A small sound classifier, trained from scratch: arch swin, batches of 64.
Rows from block 11 of a small sound classifier, named by matrix and row number. Rows with one number within an expert belong to one neuron, the router's apart. Each number is 50 + 15 x the weight over its row's rms, rounded and kept within 0 to 99. All counts start at 0.
Before each expert's rows are labels from the 100 clips, of 14976, where the router gives the expert most weight on average: "responds to" is what is common among them; "band" is the frequency band that holds the peak. Only what is clearly more common there than usual is listed. The data: synthesized solo parts of chorales (CocoChorales).
# router: slot weights (model.blocks.11.mlp.router.weight, 8x384, trained with AdamW), inputs 96-191
# up: expert up (model.blocks.11.mlp.up, 4x192x384), inputs 96-191
# down: expert down (model.blocks.11.mlp.down, 4x384x192, transposed), outputs 96-191

# expert 1
responds to: double bass; note C4; note G#3
band: 250 to 500 Hz
router.2:38 24 40 46 48 27 30 55 61 59 79 27 57 17 36 51 52 36 53 32 55 47 35 55 25 14 47 69 26 51 61 40 52 38 54 32 57 89 67 80 64 63 63 34 57 39 44 81 56 75 57 58 40 47 24 40 79 75 54 50 45 28 48 26 38 42 35 33 41 56 57 48 65 30 54 50 49 35 52 46 54 51 56 41 43 35 68 53 40 27 43 54 48 57 63 59
router.3:62 34 52 30 41 24 33 54 58 51 78 31 38 51 34 51 67 64 43 59 52 46 64 53 29 38 83 42 26 53 54 38 29 39 52 38 56 51 77 62 48 40 82 59 44 31 27 41 47 68 38 69 43 49 48 36 70 58 63 31 57 38 47 48 80 52 52 34 34 47 49 32 59 09 68 42 56 56 65 55 47 47 51 32 24 31 44 64 36 57 44 50 61 51 59 29
up.0:77 82 45 42 38 47 48 66 48 52 40 64 37 68 64 36 61 54 50 35 37 28 26 25 67 59 79 30 46 69 27 59 31 53 30 46 52 81 52 45 46 37 50 68 80 66 49 54 30 54 30 33 67 58 31 60 62 49 59 18 36 45 57 39 66 28 63 52 49 44 75 63 39 47 62 55 60 64 47 30 41 36 34 48 36 50 62 43 33 71 41 49 58 51 63 73
down.0:47 46 46 53 62 66 41 50 54 51 20 46 63 72 41 55 30 36 56 19 60 59 53 45 53 66 40 77 25 01 65 54 38 56 56 40 65 50 51 16 15 57 41 59 46 66 70 34 65 81 30 64 75 26 41 46 51 31 67 38 61 41 77 71 39 51 45 71 58 72 58 49 51 49 50 70 63 46 37 90 41 35 55 46 25 52 72 49 57 38 57 30 62 61 59 60
up.1:60 24 60 40 78 64 54 38 46 37 48 44 51 68 40 65 34 77 68 34 88 17 40 61 54 30 48 33 47 74 53 41 66 40 56 33 34 17 60 35 59 38 56 26 12 57 42 52 80 81 45 59 30 53 75 36 54 42 37 61 62 69 30 66 59 70 29 35 56 69 29 51 25 84 40 62 67 36 49 66 42 52 57 49 55 57 52 71 76 39 29 27 43 39 56 51
down.1:49 71 72 38 54 58 38 37 51 54 40 63 60 47 28 52 59 55 37 57 41 45 32 51 63 47 35 60 48 48 39 42 54 66 48 83 38 47 55 44 51 68 44 19 54 71 36 52 50 36 26 46 58 36 99 57 46 77 51 65 47 56 21 36 44 27 77 44 31 61 56 37 85 54 41 30 42 52 67 51 29 55 24 52 16 57 61 39 21 54 59 39 51 54 80 49
up.2:51 56 58 52 37 63 50 71 52 76 21 40 40 65 66 64 26 38 32 70 61 14 58 70 58 32 38 39 27 55 63 49 56 22 17 60 52 55 57 59 50 35 36 56 42 53 63 38 50 53 43 65 54 66 59 61 50 38 42 68 51 32 73 66 57 53 73 71 30 53 27 31 30 74 55 71 25 52 39 54 77 33 44 49 65 51 47 52 61 55 67 40 49 65 42 30
down.2:27 49 23 21 73 51 18 44 48 45 52 40 50 69 60 51 47 56 87 50 44 41 41 48 78 74 53 70 49 50 21 61 44 55 37 45 64 67 63 26 44 56 60 40 76 72 45 50 45 47 31 65 48 46 31 79 52 54 62 52 45 83 45 91 68 52 38 30 34 56 36 43 39 45 63 67 26 64 45 67 61 28 70 58 56 75 54 52 56 53 51 43 39 46 53 51
up.3:25 35 46 53 42 36 35 57 45 60 46 46 48 59 60 40 48 75 49 36 60 43 12 53 44 09 51 35 34 52 45 58 28 47 56 56 74 59 43 75 78 61 47 59 57 42 48 61 54 25 46 46 45 69 52 47 52 72 56 52 43 32 56 50 52 57 81 64 75 45 56 45 44 63 35 65 37 54 51 74 41 44 48 35 27 47 60 50 58 38 63 26 57 38 34 75
down.3:67 49 61 51 49 37 48 58 39 56 50 60 54 39 38 24 61 41 36 47 47 36 00 45 36 67 40 65 09 45 56 54 42 56 51 50 50 39 44 60 28 60 67 83 50 45 45 57 49 58 54 52 37 37 00 54 68 50 71 64 53 46 61 47 43 39 24 58 75 47 24 41 45 32 69 57 37 47 36 56 57 54 62 58 61 56 44 31 73 50 45 64 37 52 57 75
up.4:36 64 56 49 48 50 48 43 44 46 56 56 49 59 56 58 55 52 61 55 52 37 92 43 44 18 92 66 38 17 34 79 50 47 46 52 58 51 65 60 65 56 39 51 56 69 37 56 53 27 59 52 53 63 40 47 47 60 36 50 63 69 42 49 21 57 55 60 61 85 46 60 07 64 76 41 35 44 43 44 29 35 52 47 55 40 33 55 68 41 19 55 42 46 64 46
down.4:52 63 65 57 55 48 60 59 40 37 63 37 45 57 02 30 48 56 51 37 55 52 46 55 29 39 20 40 44 45 57 47 46 44 69 71 48 37 57 33 73 46 36 21 35 54 59 32 36 64 49 51 42 39 23 39 50 61 53 33 62 35 58 54 56 42 60 52 71 53 45 38 59 49 28 58 50 54 69 54 35 45 30 37 69 70 77 51 23 42 43 44 48 49 60 61
up.5:60 39 51 36 51 74 62 39 29 57 54 54 50 73 62 61 63 38 52 62 53 74 26 29 25 39 55 55 38 25 47 46 49 63 51 81 32 48 46 50 33 48 55 69 73 62 56 23 37 10 84 46 27 60 28 50 13 58 49 34 49 65 84 54 63 54 67 58 42 23 31 46 29 21 46 52 43 88 71 58 57 53 32 51 43 58 50 43 88 57 29 44 42 52 64 60
down.5:64 28 39 57 22 34 32 41 38 78 76 56 56 74 31 48 45 58 56 21 53 46 72 54 68 31 62 48 58 26 58 37 74 44 74 71 75 65 29 16 46 36 19 53 47 47 59 53 38 72 54 67 31 41 61 64 71 53 54 51 47 51 41 65 57 59 56 33 63 71 57 46 78 57 53 62 50 17 52 62 31 36 77 42 57 45 62 45 39 62 51 54 51 39 52 55
up.6:51 57 50 40 50 27 29 50 66 44 55 56 53 38 51 51 75 59 61 59 46 44 45 40 59 56 42 55 44 58 35 59 50 36 58 40 44 44 56 32 58 30 70 54 38 51 43 32 44 48 73 56 37 58 59 47 44 51 64 48 53 36 66 64 48 61 84 31 42 30 57 30 64 39 54 10 48 68 62 50 36 42 57 34 16 39 38 35 52 46 75 53 69 46 47 44
down.6:39 52 47 41 50 42 65 62 57 69 51 43 46 54 63 55 51 57 64 67 28 31 36 46 36 50 54 48 33 51 22 28 39 49 45 26 43 49 70 53 33 46 52 71 47 33 21 14 65 29 29 56 47 27 37 57 69 73 46 50 43 46 58 53 70 49 55 05 46 39 99 51 48 54 54 48 55 65 53 49 58 48 55 46 00 61 51 51 37 59 49 51 56 53 55 40
up.7:30 39 46 25 64 48 42 55 39 59 36 59 52 49 74 71 47 45 38 53 36 33 43 58 43 16 58 27 20 40 76 61 42 53 63 25 57 48 47 31 71 41 35 56 65 44 53 40 34 48 49 29 46 55 47 38 35 67 59 41 33 26 69 44 39 54 68 88 73 51 29 77 24 37 45 70 20 39 35 59 43 30 56 39 52 22 56 58 45 49 51 29 31 37 58 50
down.7:77 53 49 51 42 43 64 35 34 24 61 55 38 47 36 41 43 55 27 47 42 53 17 43 19 54 55 53 52 69 40 39 34 56 44 48 57 56 81 30 41 59 43 42 44 49 47 57 49 67 53 59 04 45 31 51 72 72 42 72 54 60 47 65 65 46 36 57 30 51 72 40 34 66 52 68 50 75 59 43 27 46 37 69 19 42 58 57 63 57 36 44 53 71 37 60
up.8:51 59 51 50 66 40 68 56 55 53 47 62 35 58 27 57 51 50 45 53 21 64 83 32 51 83 41 41 72 29 46 52 24 49 52 51 47 55 43 47 48 48 48 70 26 21 41 33 32 50 37 38 42 32 28 39 59 44 66 23 67 62 60 38 37 81 51 34 44 58 60 36 57 46 33 56 64 51 46 35 50 52 53 57 37 55 48 54 32 57 69 56 58 45 45 26
down.8:34 71 53 58 46 50 53 26 58 59 68 71 31 55 66 57 52 26 39 48 50 30 59 64 41 20 59 33 61 58 42 49 67 56 26 47 40 39 60 52 63 40 63 68 42 64 51 53 46 40 30 55 60 48 67 38 73 42 57 10 74 33 57 65 31 35 42 43 38 21 85 63 39 42 56 57 40 65 64 74 54 41 52 59 38 69 54 38 60 48 37 80 55 46 36 39
up.9:58 66 43 35 35 36 31 28 54 33 44 68 69 31 53 41 66 78 27 71 59 57 54 62 44 43 56 50 55 65 49 61 37 45 53 50 46 27 02 67 55 69 54 69 88 52 44 73 28 43 60 33 57 21 60 40 69 41 30 68 48 52 47 42 39 44 41 43 77 66 47 48 35 34 45 63 58 44 59 50 29 67 46 39 33 71 85 46 38 59 69 39 40 41 40 39
down.9:43 18 45 47 32 58 87 48 75 58 44 34 60 40 39 33 55 58 49 28 17 53 52 72 53 45 51 67 56 60 61 43 42 24 62 60 39 70 86 51 73 50 43 78 40 39 66 79 35 30 53 48 57 64 04 38 37 36 35 57 65 53 63 76 31 38 28 27 42 43 87 52 35 51 44 42 61 44 52 44 60 27 59 57 44 45 73 61 30 55 40 53 63 78 71 51

# expert 0
responds to: horn; note A#4; note A4; note B4
band: 2000 to 4000 Hz
router.0:31 56 26 56 52 41 26 29 48 56 56 64 32 55 44 62 64 61 69 40 54 23 99 69 47 54 39 69 88 49 68 43 55 59 44 76 59 46 50 55 25 48 53 85 58 54 53 26 39 68 48 55 57 45 86 37 59 41 45 47 56 59 29 42 61 54 33 41 51 39 49 61 66 25 47 65 41 61 40 64 32 40 41 39 30 83 64 49 76 27 47 35 39 40 42 76
router.1:28 42 44 41 39 51 25 40 71 30 58 56 33 69 72 66 53 53 54 31 24 31 75 70 44 43 52 68 73 50 28 52 60 50 69 60 58 53 47 67 56 45 64 55 35 55 58 24 63 47 36 58 35 65 59 58 49 37 31 63 54 39 41 42 55 83 46 38 49 18 52 86 34 57 67 50 82 54 36 62 27 66 52 64 30 51 75 59 52 45 27 38 29 65 17 73
up.0:30 76 60 30 51 70 64 60 41 39 38 54 33 17 47 60 63 57 44 58 81 72 50 56 29 79 39 53 77 81 34 11 64 55 83 55 28 49 42 55 55 67 56 57 07 43 37 45 31 45 39 19 22 40 49 51 31 52 93 09 46 53 30 54 48 22 65 53 35 64 50 53 37 68 60 45 35 38 61 43 77 39 53 54 46 41 55 55 57 35 45 49 21 45 49 65
down.0:52 57 45 40 61 66 83 52 61 55 79 32 40 47 87 36 61 52 01 49 41 47 45 33 39 14 53 51 58 42 69 48 43 31 42 55 53 68 35 26 46 46 31 50 64 74 51 48 83 64 64 60 58 49 56 55 55 77 24 56 38 59 68 59 47 48 36 56 17 46 72 68 64 61 63 45 55 47 35 49 64 53 47 65 57 77 47 73 76 52 53 34 42 56 42 58
up.1:55 60 60 40 43 49 56 58 51 68 04 77 43 71 51 65 52 71 37 38 36 81 79 54 46 75 40 21 41 61 29 45 61 42 47 47 41 48 40 58 37 57 44 80 12 29 37 33 41 91 44 47 36 40 62 71 49 46 35 57 39 83 53 62 36 29 44 60 54 67 49 41 54 64 51 50 58 43 37 48 61 54 33 64 37 31 72 34 40 49 56 44 54 66 54 48
down.1:47 41 37 43 84 61 45 44 41 54 57 38 56 43 58 56 42 54 51 44 62 33 67 76 68 23 63 45 51 54 46 58 46 54 80 19 81 57 44 63 83 28 73 52 53 55 63 35 59 34 32 41 39 69 53 63 30 55 28 70 36 27 39 75 82 58 42 74 63 49 56 44 54 52 54 50 45 46 64 68 61 52 43 42 57 58 48 55 63 34 67 42 37 58 49 46
up.2:82 60 27 13 55 28 74 66 73 50 36 55 47 68 51 68 36 30 51 74 51 38 79 43 52 63 42 61 56 45 22 31 56 71 32 44 49 44 71 46 56 76 67 60 26 67 51 40 77 76 66 25 51 51 27 41 37 31 63 31 53 63 46 57 67 61 48 24 35 56 22 36 46 23 45 42 59 41 55 68 56 48 46 56 35 75 31 35 66 36 51 43 49 60 51 31
down.2:70 69 10 65 70 42 53 53 56 49 51 58 62 32 54 44 49 42 52 44 57 29 29 53 43 16 47 36 35 62 62 65 26 40 25 32 46 31 70 71 59 49 60 34 43 56 59 49 40 15 66 71 46 68 84 66 41 42 35 66 46 62 81 51 47 60 40 59 67 47 72 69 50 88 64 48 43 67 52 51 51 77 57 59 56 48 41 53 59 31 50 34 40 50 59 45
up.3:34 62 36 22 62 63 62 61 46 39 57 56 56 25 61 43 58 61 12 48 49 57 19 38 67 48 68 53 34 50 58 46 42 48 64 38 71 35 42 68 28 57 58 24 56 71 36 39 59 62 71 48 65 44 47 62 58 51 51 36 57 46 51 40 45 54 55 72 08 48 51 64 61 45 44 52 58 31 31 38 41 21 51 44 40 53 60 31 99 67 39 47 33 52 59 34
down.3:72 54 36 54 37 48 60 64 60 64 56 48 54 35 74 23 59 56 44 58 57 53 52 38 87 67 47 43 94 68 54 39 38 32 34 51 57 50 75 59 45 68 43 51 19 61 81 51 50 53 37 65 47 63 70 38 65 46 41 37 48 40 53 53 42 63 38 21 57 31 78 24 37 62 54 38 65 47 59 57 65 54 53 58 79 62 47 58 34 69 61 42 35 56 48 47
up.4:40 42 42 53 21 54 69 45 30 52 34 58 59 56 67 80 63 52 52 53 36 45 48 52 41 46 59 26 11 37 49 32 84 56 69 35 65 28 50 39 55 33 53 54 56 46 57 32 27 54 43 39 48 60 35 64 40 38 38 67 74 59 31 58 80 65 69 51 46 27 51 62 56 88 65 48 30 49 71 46 43 55 54 40 45 42 42 61 48 14 41 73 71 51 56 41
down.4:78 41 36 47 73 58 48 35 77 60 60 63 45 51 38 56 33 55 65 52 46 76 42 45 42 70 33 70 21 65 57 70 34 53 23 63 52 64 49 17 39 50 44 62 44 46 69 38 51 75 56 51 46 75 26 48 70 29 47 50 27 35 49 54 34 51 54 45 58 51 40 57 60 47 76 69 36 36 78 30 38 39 47 62 32 63 72 41 70 47 39 46 51 89 51 29
up.5:31 63 54 55 45 40 38 40 42 46 51 57 57 48 46 67 63 45 52 61 55 23 54 50 40 96 46 44 80 42 71 44 41 69 44 49 50 41 17 75 63 58 52 59 80 20 38 77 34 31 61 37 46 31 63 36 39 50 51 70 50 48 20 47 51 22 20 26 53 51 64 45 43 29 46 53 36 46 63 48 47 43 51 22 58 96 30 54 85 23 57 38 61 38 73 41
down.5:42 56 24 35 49 57 42 46 76 24 68 53 72 53 34 51 71 65 16 52 77 45 91 36 31 78 59 70 73 67 45 65 89 68 50 48 40 58 32 50 54 38 45 40 42 62 48 46 36 56 45 53 13 46 64 96 10 43 68 28 56 43 55 41 66 49 60 58 36 75 28 42 40 35 50 66 45 51 69 58 74 28 31 43 84 39 34 54 75 72 67 45 78 55 73 58
up.6:48 72 28 53 40 71 71 46 67 45 59 53 40 82 46 60 49 47 20 44 98 82 62 48 74 60 70 39 39 30 31 60 36 33 56 40 49 48 68 69 44 38 66 38 34 46 75 62 61 54 44 65 50 50 43 69 47 59 41 62 46 66 74 80 76 38 41 43 50 51 32 45 72 72 28 24 37 14 46 79 74 43 41 60 23 53 64 50 55 62 46 78 80 75 49 58
down.6:71 40 46 65 51 62 46 46 56 43 31 49 32 30 35 58 45 61 35 25 31 91 99 47 59 30 37 24 44 66 63 33 64 38 75 36 56 58 37 46 61 61 29 36 61 65 41 51 44 73 44 45 58 58 47 22 51 44 60 55 47 37 57 49 30 52 52 75 32 40 09 36 56 64 47 52 58 71 66 35 44 49 50 37 58 50 50 47 35 47 77 44 52 42 52 47
up.7:51 55 39 46 34 50 57 68 50 42 88 57 62 56 84 38 65 43 29 50 22 32 99 68 53 51 37 51 79 45 51 52 66 56 74 38 69 52 48 34 59 52 08 54 23 50 57 35 36 30 59 61 55 41 60 57 39 30 71 50 51 19 35 46 63 47 56 50 48 56 81 42 35 22 51 41 75 26 23 60 51 42 55 67 33 44 81 56 53 63 44 63 51 50 70 44
down.7:35 43 54 34 65 30 36 46 48 55 37 51 70 46 49 41 59 47 26 33 55 51 20 24 69 99 48 49 41 43 24 61 56 42 46 32 39 46 55 46 48 42 58 31 52 46 49 49 54 60 67 27 47 63 51 50 30 65 51 46 56 52 61 40 55 56 59 51 42 42 28 48 49 56 33 42 47 46 99 60 66 70 30 43 67 38 43 24 28 43 26 67 18 46 31 37
up.8:73 46 69 57 61 45 22 46 70 66 62 34 40 60 30 63 41 50 76 60 31 40 29 72 68 65 31 31 42 48 48 39 72 50 77 53 65 60 55 64 41 44 39 58 59 75 53 46 28 72 75 31 50 63 49 35 35 31 47 25 62 35 51 37 12 82 60 28 42 57 56 59 43 52 54 32 46 63 48 11 92 67 75 47 47 57 46 49 30 55 30 64 29 31 54 36
down.8:43 26 41 09 56 51 46 32 64 44 38 32 50 48 40 37 43 36 42 68 64 58 50 63 43 57 41 52 61 41 44 41 55 52 39 57 51 61 62 56 63 45 35 77 54 25 33 58 57 36 29 41 21 23 30 50 32 64 53 82 45 58 37 47 77 61 31 49 73 37 73 51 44 36 45 32 33 49 53 29 42 39 57 47 58 48 37 69 21 61 47 57 12 54 15 50
up.9:67 56 48 35 47 60 12 28 60 60 57 46 50 34 49 49 28 44 39 36 42 55 37 48 51 41 34 88 64 54 48 13 54 66 62 63 55 46 67 43 46 31 40 57 42 33 57 33 26 55 53 78 57 45 63 25 49 52 29 70 57 16 25 66 50 61 63 63 23 32 53 48 49 69 55 05 43 43 50 71 54 42 53 69 35 51 52 51 38 43 83 38 52 42 64 40
down.9:22 37 43 45 35 31 43 69 40 50 40 63 57 41 72 66 63 40 65 36 57 38 78 36 50 71 41 62 39 39 36 69 43 43 76 37 65 60 53 48 38 55 39 45 38 35 52 00 35 57 39 55 42 72 43 80 43 55 66 42 58 67 41 78 38 54 41 47 68 43 46 69 67 60 46 66 47 38 73 60 35 55 58 35 73 28 55 29 44 39 51 49 40 59 36 49

# expert 3
responds to: oboe; note B4; note C#5
band: 250 to 500 Hz
router.6:42 67 76 32 37 66 49 63 76 56 37 53 23 79 25 57 65 24 47 56 74 53 75 64 47 46 54 41 11 70 34 58 72 44 66 48 41 72 52 71 17 65 49 52 24 41 62 43 73 76 34 47 50 81 63 26 58 36 69 31 27 45 49 33 58 36 41 63 23 63 37 21 49 55 50 41 58 23 33 54 53 37 65 51 62 52 54 55 37 54 69 59 26 53 69 76
router.7:73 62 71 36 19 44 80 65 59 73 49 70 49 52 42 69 37 26 25 51 45 63 50 69 45 52 57 45 21 45 17 62 58 35 61 28 49 45 61 82 52 34 32 32 16 17 43 35 42 58 31 40 39 54 60 48 42 65 68 51 24 47 28 48 51 64 29 77 41 37 49 28 50 57 47 31 65 56 40 40 55 44 53 43 59 45 08 45 28 56 75 48 42 69 54 52
up.0:77 65 56 48 62 53 44 27 50 52 45 56 48 43 39 27 41 41 58 63 49 47 63 57 62 62 19 58 44 62 37 18 49 41 58 64 58 82 53 58 69 55 42 14 59 52 55 63 47 57 37 76 53 48 16 56 62 66 52 30 60 38 91 13 55 50 12 56 66 51 76 32 44 59 69 53 31 49 67 31 64 58 53 30 40 31 51 78 60 15 54 63 54 68 47 44
down.0:29 63 50 61 59 56 60 59 39 32 64 58 70 39 53 73 74 53 09 44 41 39 17 47 58 64 57 63 52 41 58 71 69 45 34 34 46 44 58 31 36 33 85 72 53 47 33 50 26 61 40 36 71 42 99 57 63 43 31 54 38 43 48 81 43 54 75 49 58 63 21 37 71 55 38 59 57 29 62 71 58 54 51 32 95 61 55 32 21 81 46 61 84 34 44 70
up.1:09 60 55 26 60 38 36 64 44 77 46 57 40 39 43 42 47 38 50 39 49 59 47 67 51 39 27 31 45 35 13 42 57 55 45 42 58 46 68 21 20 41 55 64 69 62 51 51 43 90 38 43 47 39 37 59 60 69 66 42 22 43 35 25 66 55 36 67 35 42 55 55 45 30 16 45 67 54 42 99 46 42 49 44 43 60 68 63 34 65 54 59 36 46 43 66
down.1:46 26 22 46 67 53 49 65 62 40 40 43 27 71 45 47 41 51 51 57 45 49 22 39 49 57 63 39 64 76 75 56 45 65 35 62 68 59 77 58 67 29 49 40 30 40 77 41 61 51 68 42 64 51 63 29 72 42 38 46 74 43 70 29 80 61 37 36 29 53 26 22 55 41 83 66 47 49 38 47 49 40 77 29 60 83 43 42 55 60 28 62 30 49 56 47
up.2:32 66 78 46 49 51 85 81 82 42 48 27 45 51 46 30 78 64 63 59 36 87 63 18 57 44 82 52 51 51 64 53 52 52 37 45 25 52 51 39 43 64 65 30 52 45 33 50 52 91 61 57 54 49 51 36 39 41 70 68 49 41 59 19 33 58 44 59 69 68 32 52 57 45 31 45 71 35 60 22 62 16 24 64 58 45 43 65 30 55 35 58 76 64 52 42
down.2:77 48 23 41 29 53 39 42 60 41 44 50 75 56 21 73 24 51 46 56 59 33 41 53 51 48 44 65 30 51 49 53 40 56 59 40 60 29 29 21 73 64 71 35 45 45 25 40 41 49 60 50 44 49 54 66 66 60 60 61 39 31 63 81 53 58 31 61 58 26 58 83 37 78 75 20 31 74 50 52 27 58 50 72 32 46 53 56 91 51 64 42 25 41 71 57
up.3:44 93 35 37 58 38 43 55 51 33 22 43 53 38 51 37 45 02 54 60 71 22 41 73 65 70 70 47 32 71 47 40 62 50 25 61 56 82 57 48 56 60 49 34 44 35 46 51 60 47 25 62 36 50 40 51 54 33 53 75 48 56 41 37 71 36 44 64 53 88 76 62 47 36 48 47 83 27 52 57 67 60 39 51 24 41 99 48 79 32 47 47 35 51 57 49
down.3:36 25 54 65 77 42 64 44 49 62 77 52 44 39 43 59 63 24 31 36 29 64 66 43 42 35 49 57 41 47 43 72 24 63 31 30 72 39 55 63 47 40 58 53 46 55 48 46 43 53 47 37 48 69 52 61 14 69 56 49 48 49 38 38 44 78 25 57 43 42 73 58 64 43 50 48 50 37 51 53 26 66 36 60 72 31 63 48 20 66 62 49 50 48 38 54
up.4:76 22 55 59 60 48 31 58 61 80 40 30 38 28 44 57 63 30 75 74 47 43 28 30 41 34 57 74 54 63 21 58 49 57 59 42 46 80 49 42 48 57 43 52 77 20 62 65 49 76 51 44 45 68 35 38 65 54 44 36 52 48 97 31 59 38 57 53 44 31 27 57 62 34 54 79 43 45 45 48 56 56 42 47 20 45 28 56 31 78 51 55 73 39 66 43
down.4:44 46 13 44 41 48 46 35 25 64 54 73 34 74 61 69 58 52 38 38 67 52 83 61 42 65 37 16 68 64 58 54 57 50 04 62 37 44 71 43 50 34 42 40 44 86 53 64 63 66 41 45 61 36 76 16 72 37 50 78 47 64 37 49 22 55 59 36 36 71 45 73 47 60 55 45 68 38 43 54 23 22 59 41 89 45 55 36 68 47 40 47 44 34 40 18
up.5:33 45 71 37 39 52 27 59 44 19 54 50 38 47 39 38 51 47 39 46 43 45 29 52 66 50 31 58 30 31 49 66 26 34 71 55 31 31 43 33 26 63 59 53 81 64 41 60 65 61 53 55 42 43 52 82 39 72 49 61 34 74 69 43 63 48 49 56 66 26 77 53 63 43 63 60 46 30 51 77 63 58 51 40 51 40 47 52 44 80 62 45 48 55 36 33
down.5:70 58 43 58 65 54 68 46 45 44 70 41 40 58 48 53 41 32 45 54 42 48 29 67 67 50 64 33 51 64 59 63 51 36 27 68 60 71 66 55 43 40 33 14 56 71 38 46 42 68 43 53 60 78 51 22 55 48 56 46 65 61 61 61 62 66 72 34 41 55 45 75 63 52 53 55 31 55 53 39 66 40 43 39 75 45 54 68 35 26 25 58 47 41 68 64
up.6:24 60 51 71 59 38 64 33 45 58 39 59 58 21 40 39 42 65 25 74 21 63 67 56 57 99 38 37 37 49 23 20 56 51 69 37 48 20 54 22 38 48 44 50 47 69 32 59 30 56 44 79 58 32 58 65 44 49 74 41 68 72 40 45 46 55 66 52 61 23 69 47 42 40 50 34 37 46 35 44 32 46 53 53 57 56 46 59 37 43 33 69 49 51 16 41
down.6:51 62 53 67 44 57 26 36 41 37 41 45 63 56 32 44 43 45 30 52 49 36 75 46 42 99 32 48 41 52 42 56 75 21 63 35 43 35 54 63 39 46 32 43 81 63 30 58 55 64 38 31 64 42 75 99 50 45 61 51 53 68 51 46 36 36 42 47 80 46 72 42 34 23 42 46 47 49 47 44 53 50 34 56 74 69 55 48 65 45 33 67 54 47 50 49
up.7:31 36 44 66 44 57 49 42 42 40 52 50 45 43 55 26 61 57 45 61 48 66 69 35 65 92 46 18 63 64 34 51 52 48 55 53 58 52 70 61 54 42 34 41 60 63 48 26 19 79 52 65 59 40 49 71 46 48 29 51 44 65 39 64 41 72 50 78 73 32 63 35 49 43 41 57 35 40 40 34 52 62 45 56 43 47 35 40 21 35 49 52 50 55 52 33
down.7:34 37 64 52 45 34 75 47 50 40 66 53 52 36 23 66 32 45 44 42 24 57 60 58 47 65 55 51 18 41 36 21 59 23 79 31 51 39 44 52 43 58 53 37 63 66 65 40 57 33 43 42 72 22 61 80 57 64 32 50 66 43 25 51 50 25 42 49 62 28 67 64 38 32 16 40 38 27 48 35 50 11 43 65 80 27 28 53 59 61 27 29 60 63 58 48
up.8:44 71 43 50 55 65 39 80 75 41 58 45 41 18 34 62 44 40 55 67 59 47 31 56 43 45 46 58 65 37 57 44 65 64 16 62 57 61 39 80 40 25 67 84 66 56 48 46 75 58 28 17 42 75 69 36 68 44 50 62 40 30 67 40 37 45 58 50 48 69 82 48 46 56 58 63 46 42 42 52 39 55 55 61 47 59 75 55 45 36 49 37 40 30 52 55
down.8:50 37 16 49 80 28 59 54 18 61 41 51 61 54 41 43 42 44 49 26 21 55 20 68 56 42 50 33 30 49 60 66 45 43 54 51 55 31 37 54 43 37 54 35 59 61 57 38 46 73 39 61 63 32 61 57 26 54 38 59 61 66 38 57 58 43 49 40 43 56 44 48 39 43 62 58 72 56 29 63 43 37 36 37 33 69 25 54 48 49 51 35 38 42 40 41
up.9:52 67 36 68 60 43 83 29 45 62 17 71 41 51 57 62 41 43 61 65 51 57 69 36 54 41 63 40 70 68 62 63 45 48 26 66 66 47 92 42 61 55 58 42 84 47 53 69 43 59 55 54 35 15 52 44 55 57 36 37 65 46 43 30 62 63 46 68 21 36 33 80 48 48 65 39 67 41 31 44 50 44 67 48 54 51 41 64 65 53 51 54 36 37 49 61
down.9:73 20 45 40 21 41 32 46 53 48 55 45 62 43 29 32 40 40 38 57 30 41 19 44 85 57 36 81 24 49 60 40 58 15 74 50 58 59 66 56 72 39 34 33 46 73 59 57 26 60 45 69 28 45 41 51 42 59 37 74 56 34 63 56 34 27 37 39 50 49 41 31 50 72 51 56 33 41 29 46 53 35 44 50 63 73 70 42 31 32 45 47 71 37 56 54